Rows from block 8 of a small image diffusion model, named by matrix and row number. Each number is 50 + 12 x the weight over its row's rms, rounded and kept within 0 to 99. All counts start at 0. After the name is the row's rms in percent of the matrix's.
After each channel's rows are labels from the 100 images, of 14976 (inputs lightly noised), where the channel reaches its highest value: "peak at" is the part of the image that holds the peak; "patch colour" is the nearest of a few named colours to the mean colour under the peak. Only what is clearly more common there than usual is listed. The data: photos with spoken descriptions (Open Images, Localized Narratives).
# convs0: first 3x3 conv (model.decb.0.0.convs.0.weight, 128x256x3x3, standardized in use, each kernel summed), inputs 172-255

convs0.86 111:52 50 57 69 39 50 42 51 54 46 62 50 26 33 48 50 35 50 42 44 50 50 47 33 47 50 52 54 45 48 50 98 39 50 50 37 50 07 48 48 46 61 46 63 52 50 50 50 33 55 50 16 50 50 50 24 52 45 40 60 48 52 33 49 50 50 50 61 20 50 57 50 57 50 59 55 99 56 52 40 89 57 50 51
peak at: top left
patch colour: white

convs0.123 146:50 50 22 40 66 71 47 56 51 50 23 45 53 56 47 50 48 39 66 47 50 50 66 53 50 50 44 46 63 55 49 47 47 50 50 63 50 42 11 54 00 49 53 38 69 50 50 50 50 47 50 42 50 50 50 48 50 37 45 62 32 55 75 79 37 50 50 39 99 54 49 55 51 50 67 59 45 53 48 47 52 49 50 53
peak at: top right
patch colour: grey

convs0.21 102:43 50 40 45 46 50 59 53 58 51 54 26 59 61 62 50 63 55 45 34 50 50 48 44 63 50 52 32 55 35 05 51 39 50 50 42 50 57 59 49 53 39 58 28 52 50 50 50 54 76 50 43 50 50 50 56 49 33 45 49 63 39 70 48 43 50 50 68 46 48 60 47 56 50 50 28 99 58 60 57 42 57 66 58
peak at: top centre
patch colour: white

convs0.30 089:32 50 44 35 49 51 50 59 53 51 43 50 49 71 60 50 48 53 19 52 50 50 35 14 49 50 51 31 45 65 48 56 69 50 50 45 50 99 63 51 49 42 52 00 50 50 50 50 73 50 50 25 50 50 50 50 50 42 51 37 47 64 64 45 47 50 50 04 55 46 38 53 88 50 51 67 54 53 51 49 35 50 42 49
peak at: top left
patch colour: white

convs0.9 113:53 50 67 68 51 72 51 56 52 50 52 47 39 46 29 50 56 71 52 48 50 50 42 32 44 50 42 53 52 43 29 00 42 50 50 08 50 58 53 48 39 48 50 43 43 50 50 50 51 52 50 70 50 50 50 24 51 45 33 48 48 39 51 52 48 50 50 69 43 51 61 52 48 50 48 53 53 52 57 40 90 46 86 47
peak at: top centre
patch colour: white

convs0.101 098:37 50 55 46 44 40 37 46 49 39 30 50 39 34 69 50 42 45 48 62 50 50 24 50 44 50 50 65 40 60 44 17 46 50 50 52 50 06 58 43 43 43 43 42 54 50 49 50 50 67 50 21 50 50 50 24 52 53 25 51 28 53 49 53 52 50 51 44 21 55 64 47 41 50 44 46 97 51 79 46 44 46 44 51
peak at: top left
patch colour: white

convs0.33 091:23 50 50 50 43 08 51 48 46 49 61 51 43 51 00 50 66 81 42 70 50 50 69 48 51 50 52 20 31 18 30 42 49 50 50 35 50 61 52 38 50 49 43 37 46 50 50 50 52 54 50 50 50 50 50 74 45 44 26 33 50 49 53 42 44 50 50 23 34 50 39 53 45 50 75 32 17 48 36 47 30 46 31 36
peak at: top centre
patch colour: white

convs0.77 094:54 50 57 47 33 84 55 45 48 50 36 50 55 99 19 50 31 99 62 52 50 50 65 53 50 50 57 35 52 90 63 37 52 50 50 16 50 75 37 35 56 59 34 35 47 50 50 50 43 41 50 31 50 50 50 60 46 48 55 23 54 52 52 48 51 50 50 62 40 43 47 51 52 50 54 08 35 54 16 66 48 47 45 38
peak at: top centre
patch colour: white

convs0.20 080:25 50 25 00 28 51 53 63 62 53 27 54 54 63 41 50 40 39 47 62 50 50 43 64 58 50 62 82 51 32 39 47 52 50 50 50 53 13 08 48 85 57 67 20 49 50 50 50 87 54 50 56 50 50 50 46 49 59 51 31 58 99 99 53 48 50 50 48 51 40 28 51 54 51 43 44 58 47 38 50 55 37 57 50
peak at: middle left
patch colour: grey

convs0.90 108:46 50 46 41 53 37 57 47 52 48 47 49 50 43 57 50 46 36 75 49 50 50 42 49 49 50 61 37 58 00 25 59 58 50 50 35 50 53 57 55 52 57 51 47 52 50 54 50 67 50 50 55 50 50 50 36 51 67 42 47 45 54 58 54 52 50 50 43 61 49 44 48 94 50 47 58 47 51 51 56 55 50 91 48
peak at: bottom centre; bottom left
patch colour: black