{"model": "image diffusion model", "train_examples": 203450, "blocks_per_level": 2, "optimizer": "normuon", "momentum": 0.95, "adamw_weight_decay_other_params": 0.05}
Rows from block 8, named by matrix and row number. Each number is 500 + 25 x the weight over its row's rms, rounded and kept within 0 to 999. All counts start at 0. Numbers have three digits each. After the name is the row's rms in percent of the matrix's.
# convs0: first 3x3 conv (model.decb.0.0.convs.0.weight, 128x256x3x3, standardized in use), inputs 150-159, a 3x3 kernel for each
convs0.0 106:525501507499500528497500499500500500500500500500500500500498500500501500491500499474477463497492497498490498559571534500503502527516516496502500500519542503498500500500500500500500500500500501501501500500500500500498514441449532469498583485518499505500500500504508498510
convs0.1 077:454495499484498498501493498500500500500500500500500500503551513493505498500523508499497500499500499497489500500505506501501499514502500519502481508535492500524500500500500500500500500500500576501500498491500501548496500506499502496514485444496499500500508500501497501500
convs0.2 117:487477500499493498491498498500500500500500500500500500491499495479499499463527493503505499515498499506498495500519501500525499500499499496500498500500500511500500500500500500500500500500500498587547486515499500500490476514494497501494500502493513500502501501502501501484
convs0.3 078:500528496500499499500502497500500500500500500500500500519500501507503501507499498498495498499496494500498497486431439500610696500501497498542531507508522500502500500500500500500500500500500500500498506500517500432502420433515492500500476500503500500508503500500440484500
convs0.4 099:493505499490500500467500499500500500500500500500500500493383500501542580498483499500501500500500507500498500500500499500499500513496497498561449449418496467500500500500500500500500500500500499476469548512517502495500522522504500501504507512510500503502500502440490500495
convs0.5 103:552502503501524500502500510500500500500500500500500500498504497537552505501511501501501500459500500501501500501491492504502501500501500470447478441424497496437498500500500500500500500500500499493437500486495515496500558515527513501501496501532463493500496460478502473499
convs0.6 108:500506635497570518498495500500500500500500500500500500527519533493442500497484484493490501503507514512515516497498500500501500500500499497628560458498498498481501500500500500500500500500500498459500517501500502487499515601500500556509500519522496489521504514540488504500
convs0.7 110:500500500499500507508505499500500500500500500500500500499488489500500434501506499515578520505648573456498504500506502500500487497499503498499507498497429492511470500500500500500500500500500500505518344486550501454506517500512487449527499481525496498500499467501502499448
convs0.8 105:501510510500500540502575499500500500500500500500500500490501519498502504499502502500500512508499500498510507502505498500500505500491504508516510505498509540500501500500500500500500500500500500500489539512498501503489492532499520510522501481501508524518505503528497500478
convs0.9 096:499499499500493499492501500500500500500500500500500500496496494518570510531525498465501500450478500485500500496497500496500489500500499507510512500500501500501494500500500500500500500500500503525522466490503503502500499521501500512500495499474492499500500499500500493506
convs0.10 106:500493502503499500513507522500500500500500500500500500493502501501500494538525500499500497492492491468471481500499498501504500500502501470446479500532499503538617500500500500500500500500500490500503498500500534608538622513601481500494450468460496494499501492499499498479
convs0.11 103:517502480499500498500486494500500500500500500500500500544665542498498503451380500490471496484482500483501542500541518469500499473500503497500480500500496508501501500500500500500500500500500500479499500468467504495470521531531508512500508524503499500527495497507502646511
convs0.12 097:498499499499499498496500495500500500500500500500500500503501500499483497500503500500500501480502501500504507500497500500500500500500505500579515501513501500490495500500500500500500500500500505500476507501483504500493509508484503503497502487500497500497497504500500500500
convs0.13 081:505509514506501501480464497500500500500500500500500500500500500500484491495449477500542526500530498500500495509509502503544512528510512517545546507501504512508498500500500500500500500500500499500508498502506476501499500498494497500499488469499562546513586505496549578499
convs0.14 101:499489495501499490497500501500500500500500500500500500500500499446456489478495604526556505540569500504504501500499500485472497500501511499501473500441485487446509500500500500500500500500500506503500581499430515500500500507539505522519498511521519505492502501500500502466
convs0.15 079:459500499483502502500498500500500500500500500500500500448489477395480413431492488462472496471468500480468489499500500500501501505505501500502499594516529509516524500500500500500500500500500512530505505529502500500500528500499496473488498448474499500505502505506499508500
convs0.16 100:501499499500497500486499499500500500500500500500500500500533509506505506505501502493499497505516531507514500490481490498499501499486500488496499500500535498510499500500500500500500500500500500495481500497473500500477444489524453495557373491505499499500499500500492500499
convs0.17 109:503534503482503495499500500500500500500500500500500500493499475486502507499437505500503503505500533504500511502500500501497509495500500493499499498451514483499507500500500500500500500500500500498500487462496486496497499465506492465499497500500504432500580500490399711497
convs0.18 103:484502500489502490489500500500500500500500500500500500499476491499500500498501490499500500497500507499500525511510502501500484500500500399522460500509510510516521500500500500500500500500500510547570500508512457495500487515477492493457605615493504500504518500502499500500
convs0.19 103:499502499535520496514499525500500500500500500500500500504483493488497481500516500482500500500498500499492495477474490572559685501472453507431448584585551544566580500500500500500500500500500481493500504500504501495503513500505535500539541477500503503510500503512534500497
convs0.20 105:500487481482511465487506489500500500500500500500500500500500486498498485470395473511524501503530500503523500500502499501517501505501500513559498471508489456411451500500500500500500500500500501536537500523507488499446529397451490540505442669561500497504489503490500507500
convs0.21 104:501484507506499505501500494500500500500500500500500500498506502469439495490445500500500577522509643500501510501500502499494497500504499497492479501500499500500505500500500500500500500500500500500509546619545499520559498499498500500531499499498503500502512500514500506477
convs0.22 115:483498499473500529500500528500500500500500500500500500483500550397462501483500503501501500498500500499500500499492500500499484498500501495493499502502795500500532500500500500500500500500500509503500663502485523471500500496506499484613501458500494500498500497564500461498
convs0.23 064:500500499500500499500500498500500500500500500500500500497477485498498498507504512505505503504504502500500502567552537575547557571569581566501506624503536561501525500500500500500500500500500528556569549566547609645602504510530505515521502502525506503501511503507500516500
convs0.24 103:500486466483431498498500496500500500500500500500500500496500499499503483479497500500475505526504512513499500501501476500500500497474469509464408507539505504491384500500500500500500500500500539499490501498499518498497477477488565491647507474635501502475511492507504481532
convs0.25 071:496498497490500500499497503500500500500500500500500500498500503501500514488487509506523554501503528497487500496500556501501500500500500495535569469523578500502503500500500500500500500500500432486500504505647486500525481496504459486493391491496499500503499496500498501500
convs0.26 089:500549499500500548503500498500500500500500500500500500486500499489482490498494497500500489503508498502518469502520511509511525499511522529511529537500511498492474500500500500500500500500500500499502500500500500500500451470507489500505478504476572530494431752440511500503
convs0.27 116:500502496499504516500502500500500500500500500500500500492500479497500500470451461492500494500500491500500493497499495500480500497500500509519500533500442496499502500500500500500500500500500440496500511507498502504500500573584569529529519531621482496484453478434492497489
convs0.28 037:523500495523502503523512497500500500500500500500500500501499501500502502511509506509524537505520531503506524496497499499499499497500500523527511583563509542563510500500500500500500500500500490495498511519526532521544449440436471434445451448465528534526566531540519524524
convs0.29 111:503498455582524499499501502500500500500500500500500500486500499499500503498481473455499501496519516489554563501483467501500500504500500499513484501552497462500489500500500500500500500500500501501518470486498491495500498436500494452504497475528504501490500494501497481514
convs0.30 051:501500499500499498496496472500500500500500500500500500508501503503503504501504501468487491454468488477479500500501500501500500502504501511531544559523502550534505500500500500500500500500500500524501500510521542536572472467462474400445463437461500500500502499500500520499
convs0.31 110:474499523507481501542495493500500500500500500500500500496498500498500500550515499514500504482488499479501497500501500500491487499511500501498490510514438519565579500500500500500500500500500508500499501502498456472447538538521435310379492487508497500500504504500499514594
convs0.32 096:499497519498499498500497571500500500500500500500500500501507502533499499497496493433457512490479521549644691500499498494495504495495498500442461503500547500500500500500500500500500500500500453472497502497500546496496533497425515502499580547454502500491501501502501498500
convs0.33 103:498500499501517509500517582500500500500500500500500500503500446637499477501501500494495464507504453499492445500500496515499499499500508467549493530620498498558497500500500500500500500500500491495500495519648499487500474436490483473475431457499490503500500512480498496500
convs0.34 106:508537459556545500545528532500500500500500500500500500494499485494536496459500492490501578500573519476544507500500501501500504500500502505508474586501503538481501500500500500500500500500500487500530404469530456497500425466447580499497604499522503484500503503500500477532
convs0.35 110:500506502488504500497504514500500500500500500500500500501425500509348450498477499479504507489500499500499500500500500500500505495501500500503445463798424400516488500500500500500500500500500508500501505486437533501493442504502504692557500504492500524511496502521497500527
convs0.36 083:496500500479500500484482500500500500500500500500500500507500498501490504473463484497500501497500537500500531500497496475491493490489500501513500495502472499483460500500500500500500500500500496500534499500652498487550401505465429504486413494463502512500501507501500499507
convs0.37 094:502499480508499482537490494500500500500500500500500500500511519499523500503522535501473506486494515504501519500482482501500500460493500433402449500453400503563512500500500500500500500500500499505500494503515485506500500501502504507509523502509500496498494522510501520557
convs0.38 092:525500535581620586531600515500500500500500500500500500475453438507501508536500544509518528500520522507514520500496500499499500494486467465479498662685563591497500500500500500500500500500500500503500498499499498500504406468451478499495427500452500496500577582529507506500
convs0.39 094:498494474500495499498495496500500500500500500500500500500501500500504500489498488487490464496491490399450440488494500595515537500499500516501500545607555510521570500500500500500500500500500502505502503502501500478502510536562551552585547601752492500502499486500500500498
convs0.40 117:476502442502502500531500498500500500500500500500500500500494462478491499500500476500491494501489500501499500500503502500499498500499502496488501477496469468494500500500500500500500500500500500500545500525650501501503499472492500491481495478496499498490497491500496495500
convs0.41 106:496502500527514522499500495500500500500500500500500500499499486474481472594487481545495493499487497500500500487500490734553513430467458499520518429501514506513542500500500500500500500500500537525447578550474507536500500506493489503501500582500499499494500503478497528532
convs0.42 105:500500500501491501501500505500500500500500500500500500499499500560582558473464500502500492539498446500474478500500498505500513500504504511505500500500502500478491500500500500500500500500500500500501501429489534508500499502500498507501474458495506500500501519520505499502
convs0.43 056:511529526521533547512513535500500500500500500500500500474447464460433431495487490500498499499497496495500480502501501505523508515517540523519500532499502594552531500500500500500500500500500503547519505536512500526512438444476474427453426458451537591515537500529500500501
convs0.44 110:507441503509501501557714500500500500500500500500500500501503500504500500522500494500500483515502480549509496501502500502505503476483470499508472509561499500535542500500500500500500500500500499508500500526500500504500516521480503511499432449704499510500536501501498516499
convs0.45 110:494510500499530498498502498500500500500500500500500500457497499468491502494498510512509502500500500491465491479486477500428463500508499501441500500537505501565502500500500500500500500500500505528500502502500505528539484528500500503500502510501494500500503500490471495494
convs0.46 098:500501513496500508500497500500500500500500500500500500505503455525515474535512487582599483546610482532600499500500499502500497492500504439496497452491501496498504500500500500500500500500500500534499501513457500511470525521509522509518493685511497495523500446553496500581
convs0.47 111:501481503514501496500503522500500500500500500500500500555545513553524530500500526503501493503498480513500488500500502499499490500512500502485506553426527525413501500500500500500500500500500529522499506502499507514512418478452514512504511522419499494539491490501492500467
convs0.48 103:501505500500501505500502503500500500500500500500500500298472459427758589403546472487500500500503503500501500498500500500500500499498498520560500522565490500500483500500500500500500500500500448491494379459497399434429469549500496514500500531500501500500500502502507511501
convs0.49 104:508487480521499501501506500500500500500500500500500500514513447616618499502499483500500500489499500498500500500500500493499499516515533497492486599552488500514496500500500500500500500500500491508592383497553513503500459500543470491510489502500502501500500501517503499500
convs0.50 100:529497505501471502502501513500500500500500500500500500500510504500473500498466500489507501500521504480503501511553515497493492500496480476503538457552498464568500500500500500500500500500500500500552519497498499496500540588510501577534471501498539503506483570500541485498
convs0.51 086:553672525503567552539529552500500500500500500500500500499500500560500500498501483497498554499497553496496489504501503501502502500500500496500481500500499500500500500500500500500500500500500504500500460500529500500501494500475489490485500498491512503518501524501505503504
convs0.52 111:489464500500483500466498498500500500500500500500500500501500469500500499501500495500498466498500499500518501500513500466497483499500500491539500500500547498508527500500500500500500500500500480500500498500504494501506500568499507512500536500499508544491501667545502514732
convs0.53 109:499496486477453487441483439500500500500500500500500500502500524510499519501512497500501499501484497500509500498500500496500486500497500498502502540510499500440433500500500500500500500500500504500500486500500499500500495537500502502452500501483500498500512526497500501504
convs0.54 082:555560501608524540533557516500500500500500500500500500480598601405519497466492491498496499498495492498498491501501500496506503502502502498487500505500503504521500500500500500500500500500500500502501496561500501547620484490479500473495475492498500540504501559503500508500
convs0.55 099:527507569503548533531572509500500500500500500500500500533502502501500499468500499500500464500500453500500500500475500562501500506485500500502497500501500515500506500500500500500500500500500462500502668500515382496500402500515500500500500433507496497506500504481500501501
convs0.56 105:500500504500500500493500501500500500500500500500500500500499499502504502531538539502501500500524500515574532497498485603653635498499500501528515505519499500512500500500500500500500500500500540517509500501511500503502474501496528623545530529536500509500506501500502500502
convs0.57 086:572507522500500500501535508500500500500500500500500500510517524576532524492499500503501500504500500471490498502502504499499501500467467502501490646548584610585530500500500500500500500500500504504501499516551496495506493493500500500556499492498478489486485506507509521500
convs0.58 087:462462498500474487500487442500500500500500500500500500510504509503501500502507501565557504501500514499500500463498492614553403466500564501495495465490494504500399500500500500500500500500500577521500500498500500503500496510502491498500481485500500500490501561500498471501
convs0.59 067:500476463477484500496500500500500500500500500500500500500499500511508515502508509511500500523546507503501502500500497478496500502500473475476451500503493500497514500500500500500500500500500520500499498499520532530558469498440465490453499500463508594539538504573523502506
convs0.60 098:513504514501524516496452507500500500500500500500500500493496514495547545495501511500495500504500500502524509495498501489593568493422413500500498544534512493565526500500500500500500500500500497500500501500505492498497478467484496486496497487500501499500499500493497623497
convs0.61 098:491494498501500496512497496500500500500500500500500500509501505518452470497484450507506521500500500500518500501500503510501499492545526500564585550674533507499500500500500500500500500500500521560504510509501510500472500410495465441496483500494500528499501501498459508478
convs0.62 098:483481491500490496507502466500500500500500500500500500489497497494462500468489490500493520518494520499497500500502499500500501516500500427503482479517556503471595500500500500500500500500500533476486500405481500496508498486483500499496499501499500533495506484538497481529
convs0.63 105:510680507625496500535440528500500500500500500500500500499494500500501502499501500503471485491447517500512567500501502500500481500500500544495502529502499503491489500500500500500500500500500508487453500476499500499484471480492500501501500500500510495500452518500501491487
convs0.64 095:503496500514518500502497497500500500500500500500500500609500511501498499505515507483515534497506504492500500513447501501503516464540549500504483484460486523467506500500500500500500500500500526500526501492495500477495590473481531482483628422479504538545504467502516499500
convs0.65 098:500502528494496500501493500500500500500500500500500500499497532501501541499496496500456461515497499578504511571625577250336416500500493504463511620542525528462423500500500500500500500500500500500513500501543557530535500500539501502524496482533501500497503500501501513462
convs0.66 114:501496484491494478490490480500500500500500500500500500499500501499500500487494498485436497490441532492446525500499500500501501500500500546493473496619490499502498500500500500500500500500500517503506498397503500448502471489492501461500499481502516498497502501503509526481
convs0.67 102:501474500501500482501500501500500500500500500500500500450520469511745508500651502490501501491499500462485501499497490499498497500498496485499493377470467397462500500500500500500500500500500513510498505509504502503500479500500484500500536531502472498496464481499490488494
convs0.68 100:500513505501487513503497510500500500500500500500500500506532511500552505497487497499497467499496452486455440503510515545557529501500502500548499509547498484537514500500500500500500500500500505510512500522503499500505480543358488493421496610503516499500524572503500513503
convs0.69 109:523496501507501504505499539500500500500500500500500500496460499531507474490522499490500502495499499499500499494466474500500504500500503500548448454503526492433496500500500500500500500500500489478495497457479508493472499501452506500496522501499486500499524371639497514461
convs0.70 111:497484499511498520517500513500500500500500500500500500522511490502572496546713502489501503491500506468485500453496500486507500500500500500407505485431499477474507500500500500500500500500500505497439501506501504523501494544508503520512592533511498500492500496501500484500
convs0.71 102:499498500471516500490504496500500500500500500500500500518500497586499476498500499480638492493722492479657498500500490481500486493499495541489495566504379533500502500500500500500500500500500494500529490500697461499510507472500514448490535469490501501502485500496501501499
convs0.72 103:515500516495672496562500514500500500500500500500500500500490502496491506499587500495500495495495493465487500500498499500499499478497464547530509575499502506499531500500500500500500500500500499471470500467500495495500500500500499430352495425500495519527499502507501501495
convs0.73 087:487504500499472503558499500500500500500500500500500500495496497415498500439545523526509547510526543500506527480490495500500500500494500501499520447486504494501546500500500500500500500500500503504509499505552480503533500501500500464503492413500501500500500476502463500500
convs0.74 104:495469532500491624491511534500500500500500500500500500614761387586669480499500467499489500500496501500493501498499500500500500500500501477446752411470500478498470500500500500500500500500500499485504496496510494500507522499727510510499500501472473511498499500465500498500
convs0.75 105:489498480493507480500536503500500500500500500500500500501501502478501500445522500477485499517499496522500496500523503493499504500499463493507490527543502478443604500500500500500500500500500445500520468491499541558486488451414501483487516484495491479474504504520503500502
convs0.76 089:516499484505524498497504506500500500500500500500500500501512500496489496458432463505501510513502504532503517478494498469485486499499495494494505509509506517508484500500500500500500500500500483500500501499499501500488476479500500498500501520500501506489499500470501470500
convs0.77 106:500480498500492571500500501500500500500500500500500500501480492500419431500500500458448466472490468500499492500528503500500479499500500483492500476499558498496503500500500500500500500500500506507521508573499500500500522501494521501508500500501498471496500495495497497506
convs0.78 100:511503500524520500537517484500500500500500500500500500497496516436494534480499507509462497508395457502474500491501491500500502508501501496499398500492309506501431500500500500500500500500500511499498581513486494483483503492502500472504502469500504500500501483523505500494
convs0.79 107:517502573500500502517503511500500500500500500500500500513608465503577505415540507500529525503511503501500500503502500475500562500503488495565487503511500498501498500500500500500500500500500466520497481487488500495498486502472495521500497520501502509500500505513501503483
convs0.80 112:500500500500499499501497500500500500500500500500500500502499507511499500509488500515577519510550509499614504500519507517498480512516510500500451500492474501492499500500500500500500500500500496500383500503253499520500500496554500497540502497526507500500373731500502500503
convs0.81 122:501500506500500499500500515500500500500500500500500500499510500500499500500500478501500514504516513500500503500500500500500500500508500512500500501535499501488499500500500500500500500500500495499499500500499500499500533528512503500512514506501485500500502503500502493500
convs0.82 099:500501500500503500500497499500500500500500500500500500415487489497508499470500500502506514497500533515516593500498499467440456489469485492499478512500514493503500500500500500500500500500500500506503433442500493398414538507506499500500503501540501502523577497500500504502
convs0.83 074:504512459512502501500489502500500500500500500500500500434484446495509500471438500495565499486525500489529500500500501501500500548516500500501507509502616590625510500500500500500500500500500536524498500490477379479473401414456494500520500497508504513502565500503505541523
convs0.84 101:500500500498500500510500500500500500500500500500500500507501533541536515414412385501500497495476498490481486503495489486483477500511516500499500501519500540517499500500500500500500500500500505508493501500516543516497503512500526572502499489497505505513500499497500500506
convs0.85 099:500500501500542470500505502500500500500500500500500500524503501477488511501479494509501500514500500500501501485499502486504502506511500533580502635501391497483504500500500500500500500500500501502500457494498507501496504533528496498509500500502500516493483501504478464517
convs0.86 116:502508500508505503502463503500500500500500500500500500500501500500502501510499500501501500495500500488500501500499500536525515500497500549440470505404492503500500500500500500500500500500500429505486496529499488503486505499538507477502532491501500499487503606500500541494
convs0.87 101:500519500500499500499501498500500500500500500500500500500497500500500500517499507519512500500500500500501500501501500502521500503517517504501500500500500500497499500500500500500500500500500500499487499498500499498500501499510500500507492486502505500503510503502504512505
convs0.88 096:499474502499500500499500495500500500500500500500500500501513501504520513508498528515500504500499501500501503436496495482500500500499500506502509499501527501500535500500500500500500500500500452496508482420463493490495465503518457463498426437499501500501519515500500494522
convs0.89 108:499481500499504500501487430500500500500500500500500500501522502502503499500507501506506506500527532494524523500498500496474497500501500490446489400490411500459492500500500500500500500500500520543506533520457499500497502498500503498501501500492476498500454447453498488487
convs0.90 107:500486502493498495495495498500500500500500500500500500502533460453502527491500501504500530500451500500489500489500500513550597534507500482500497457479452506495500500500500500500500500500500501491519527492540498486457508514504499499501476501503494446501506492495508509496
convs0.91 088:494499499500500500500503493500500500500500500500500500506518547515545616457498500589504561501499572502496495502502504499500500498500475478493481500553500460500479500500500500500500500500500529492484497499500343469465481499432492498494487496492502500497500501512491503501
convs0.92 103:495487496487497473500498479500500500500500500500500500472497493578499489486482495497499474475500474497491468518501501501499499501497499500500498374520465490500498500500500500500500500500500564488494617493495497493497502482499491444486499426493492527505496500506498501500
convs0.93 106:505502500502520457500503475500500500500500500500500500508493493546418588506495512535498500534491500519495502500496498511500520500500500499501464516707413500499469500500500500500500500500500499473504450404509487478549487500498500548515502496543492525437497624422500496456
convs0.94 110:503501501499453440504490498500500500500500500500500500461480495500500502474511504392340394499500488542571514480483497497494503496500513501471572501489515478376497500500500500500500500500500454478501496497497517496493497468500512500500500416470452500555496547522501503500
convs0.95 114:502500503505506507501500516500500500500500500500500500493515485500521495488501485500488496500495493476471457500501541500503512502505527497496505509495510500488484500500500500500500500500500506488499525489500511466492506500498509540508479552533501500500500508449499501416
convs0.96 084:455500500466490435499499500500500500500500500500500500480514508496512506500540548500501501500503504492501501500500518502493499503503506498537503495432499529489500500500500500500500500500500567498436496497462501500500427459434478486473483458284501502502500568497500421501
convs0.97 106:494441500500496499500492489500500500500500500500500500496426462501510503512518488500501494498499508489498506517522543500504504499500500508494500509416501497504508500500500500500500500500500509513459536677500502500434485500500468497497498501501500529500502507509502502503
convs0.98 101:500485502492493499494478500500500500500500500500500500492492495498500499500500494499500491505501498503502500509500500500498496500500498500472487469455510500501493500500500500500500500500500498468495493486475501498501570566607546583560622622599496519500502504491500533492
convs0.99 074:501500494493478489465476489500500500500500500500500500607593553500531521486515502453504502496504506503537503502523596507508506589599559508606501499501504500526536500500500500500500500500500500500610505522503532547501400398411439437356344461494500589553500509511500608545
convs0.100 093:494513503500546499556496479500500500500500500500500500499548579467501502487563503496497495469455457456500501500500516519543524537519527509501514554458581500486572500500500500500500500500500499538554518539500499502497496506504479519500442492489450493496501504501487500487
convs0.101 101:529533500520503499507497502500500500500500500500500500500475492495460432495500500500492493441502482448501501500499500499500500499499497500511505550500503537501508500500500500500500500500500494518523460500466467499502500483500506496512498494513491500516496499490499505499
convs0.102 098:499476486483497490431500493500500500500500500500500500504495501501506514548533503499500487497500500499496498500500501501519501501502499501497516511503525572500525500500500500500500500500500501500468503501490523521489503495551468484487367422352458494472490500467503498500
convs0.103 089:493451483499495500500485501500500500500500500500500500507541507523796519494505481524508503503506473500502502500500480647591523514523501500481500505538497506500451500500500500500500500500500642500512628514546500486500489420466448468459469476496524500503544498500544539500
convs0.104 107:501495500498499499500518495500500500500500500500500500574418495498485496422500518507545501505522501499484501500496490499500468500511500500585453501422443508422427500500500500500500500500500547494443531510503500513500507598630543599532528582513496501511536429502499500499
convs0.105 111:519516500509494479500490456500500500500500500500500500519501505501508500500511512501494500500500494530505505500501505500500501500500500500691505500467492500405443500500500500500500500500500501500500501501500498500500456682534507506516507357507529503491500503475517502500
convs0.106 116:500495499489505484501523500500500500500500500500500500499501498501488485500500541506499503502500501497476500500525500500498487501499499475479502492489484496574500500500500500500500500500500500531519500501500497493500551117510502495504487963506502500500500504496499558502
convs0.107 109:513377584500499670509681490500500500500500500500500500504505500507503472472447500498498492497526499479497450500500500501500512502500522479499500475745507500565500500500500500500500500500500512486501494473462500472465502496498501497495503503498494500500533518519509518500
convs0.108 058:524503564511505521518514511500500500500500500500500500491495499491489488488493503449462488460500501462484502532556560523531542513518537557568582547550562537592559500500500500500500500500500502504532500538674502510560380422437359396443395338403514523521510513532502544508
convs0.109 107:500499500502500500500502504500500500500500500500500500500489501502500539499500534509604500500500501507501500504516521474493501496502522470482500500520500500482486500500500500500500500500500495507472496631500441520522509472500504453498502437501502500505518490498500500475
convs0.110 109:492501485499501498500504494500500500500500500500500500498499500501497500524499498491493500491470502496497500525504504500499501501502503498500491454515440494529486500500500500500500500500500498476507582469482528501499605499513515501513493499499500499501500499500503488500
convs0.111 087:489512499503508500500501506500500500500500500500500500495495495494500500492500499495502500479503500481498462501513512487497511493501500506496455505500512500500539500500500500500500500500500519503499511500500503492503393466439496491499482482479500499508517506499518495497
convs0.112 113:501502502502500514545474531500500500500500500500500500498493501518491501516472500500500500499523512498504507500483471500474479498491494534532503523532504516511504500500500500500500500500500512500501500500525500510514499440499459500495466501479503522522500593508499510500
convs0.113 114:500442471505500493512500500500500500500500500500500500500486512500497508511502507498496491498494490484480485500500500492501500501503504499476490501498497499496493500500500500500500500500500500527504502515501485504487500884486496733479488651457501500493495488494486488490
convs0.114 103:498523500492516481500501485500500500500500500500500500480481453499500496500500500500432454500399362493373351500498502500498500497495499499502500485514499461532550500500500500500500500500500509503496516534501503502501488474453495486430477476373499469498500502498502505500
convs0.115 099:500522501560500706492499540500500500500500500500500500504501507500507500509500480507514505503500510467500517500521520501498491501500500512504492506500600417588506500500500500500500500500500547503562511529501500489450496497508498465466501473458508501501481480522503391528
convs0.116 102:500503497500500500513504499500500500500500500500500500502499500500486491500489478502500500500500500507500503499499500499500500500481497489449500500489485501553476500500500500500500500500500500488489504499461519538499429441474446438504429366518500494500500517501562500514
convs0.117 104:499500499501498516500496499500500500500500500500500500537542509389325387500497489463499499488500500500502503521510505500500464500474456501554542478480501500500438500500500500500500500500500442498501508519604636519501491557566433494464499500500500499498497501500500484500
convs0.118 099:500500504501507529499500499500500500500500500500500500502433500494484505497500503500500481499499497499505506493478465500500500506500498510517500538539502518477499500500500500500500500500500491492502425475502538504524456598500502500498519313437542498496508500426503500497
convs0.119 104:500500476502526500499499498500500500500500500500500500496496591517498489530504450504500499500500495514505500498493492531496446517500500510493392510496499499553498500500500500500500500500500468503500502526541506500497501511500520509500500500585500494511500501493510500506
convs0.120 124:500500490500486477482498498500500500500500500500500500511579514515555516514568505442505501433510505449504500505513500500500500499482498499507500500607476483500500500500500500500500500500500505493501506332407502457488501500514500500524507502503496499525500499502501504500
convs0.121 110:501510518498523509489499500500500500500500500500500500491479532462462531477498567512525490500496492500486491500500491501500500503500500490369496498327565511441505500500500500500500500500500529498502533422500516494507501500481501440583500474495480504493481500485493500499
convs0.122 084:499499498493498466499503499500500500500500500500500500507501500502500500461468481500529514500520514467505509506501499500500498500500499490494501497507497501521507500500500500500500500500500499500499482447483500503508573492507566487500483404495523498488500500499503509480
convs0.123 093:501507474500498489473491504500500500500500500500500500515505541498498501486500497460487510477483500496494500500501500483501479495472456524476485477521489500494497500500500500500500500500500511496496499497493500496483500500502515539503522499495494503504500583522498500500
convs0.124 121:500503502501506503500490500500500500500500500500500500500528516514851507499500494499498473498488442499477480492498497498500497499498498515561519524445524506500500500500500500500500500500500512487503502495500502490500500505461519508503488485506499496498500490497500503500
convs0.125 072:500500500500529502502500501500500500500500500500500500512516497501542525500517506459466433483481454464461456501506502503509501501501501500536497525564532503563511500500500500500500500500500512506524505505510517506506535530500560518500544501462518523536542521518516522520
convs0.126 095:509509503518500505516502501500500500500500500500500500500500500500499484500503486492495479463516481476494491524497499500499498500500500499499380490497493458423500500500500500500500500500500493499503497500504500505522592567551513481504530501748501497464501500497500495500
convs0.127 104:496494507487498516492501500500500500500500500500500500492521578502507501473492477481532532489507516476500508502500480501500500500500482489508501507508497424500459500500500500500500500500500437474493428488470500524631536508501550504527490483505501500500523500500484494457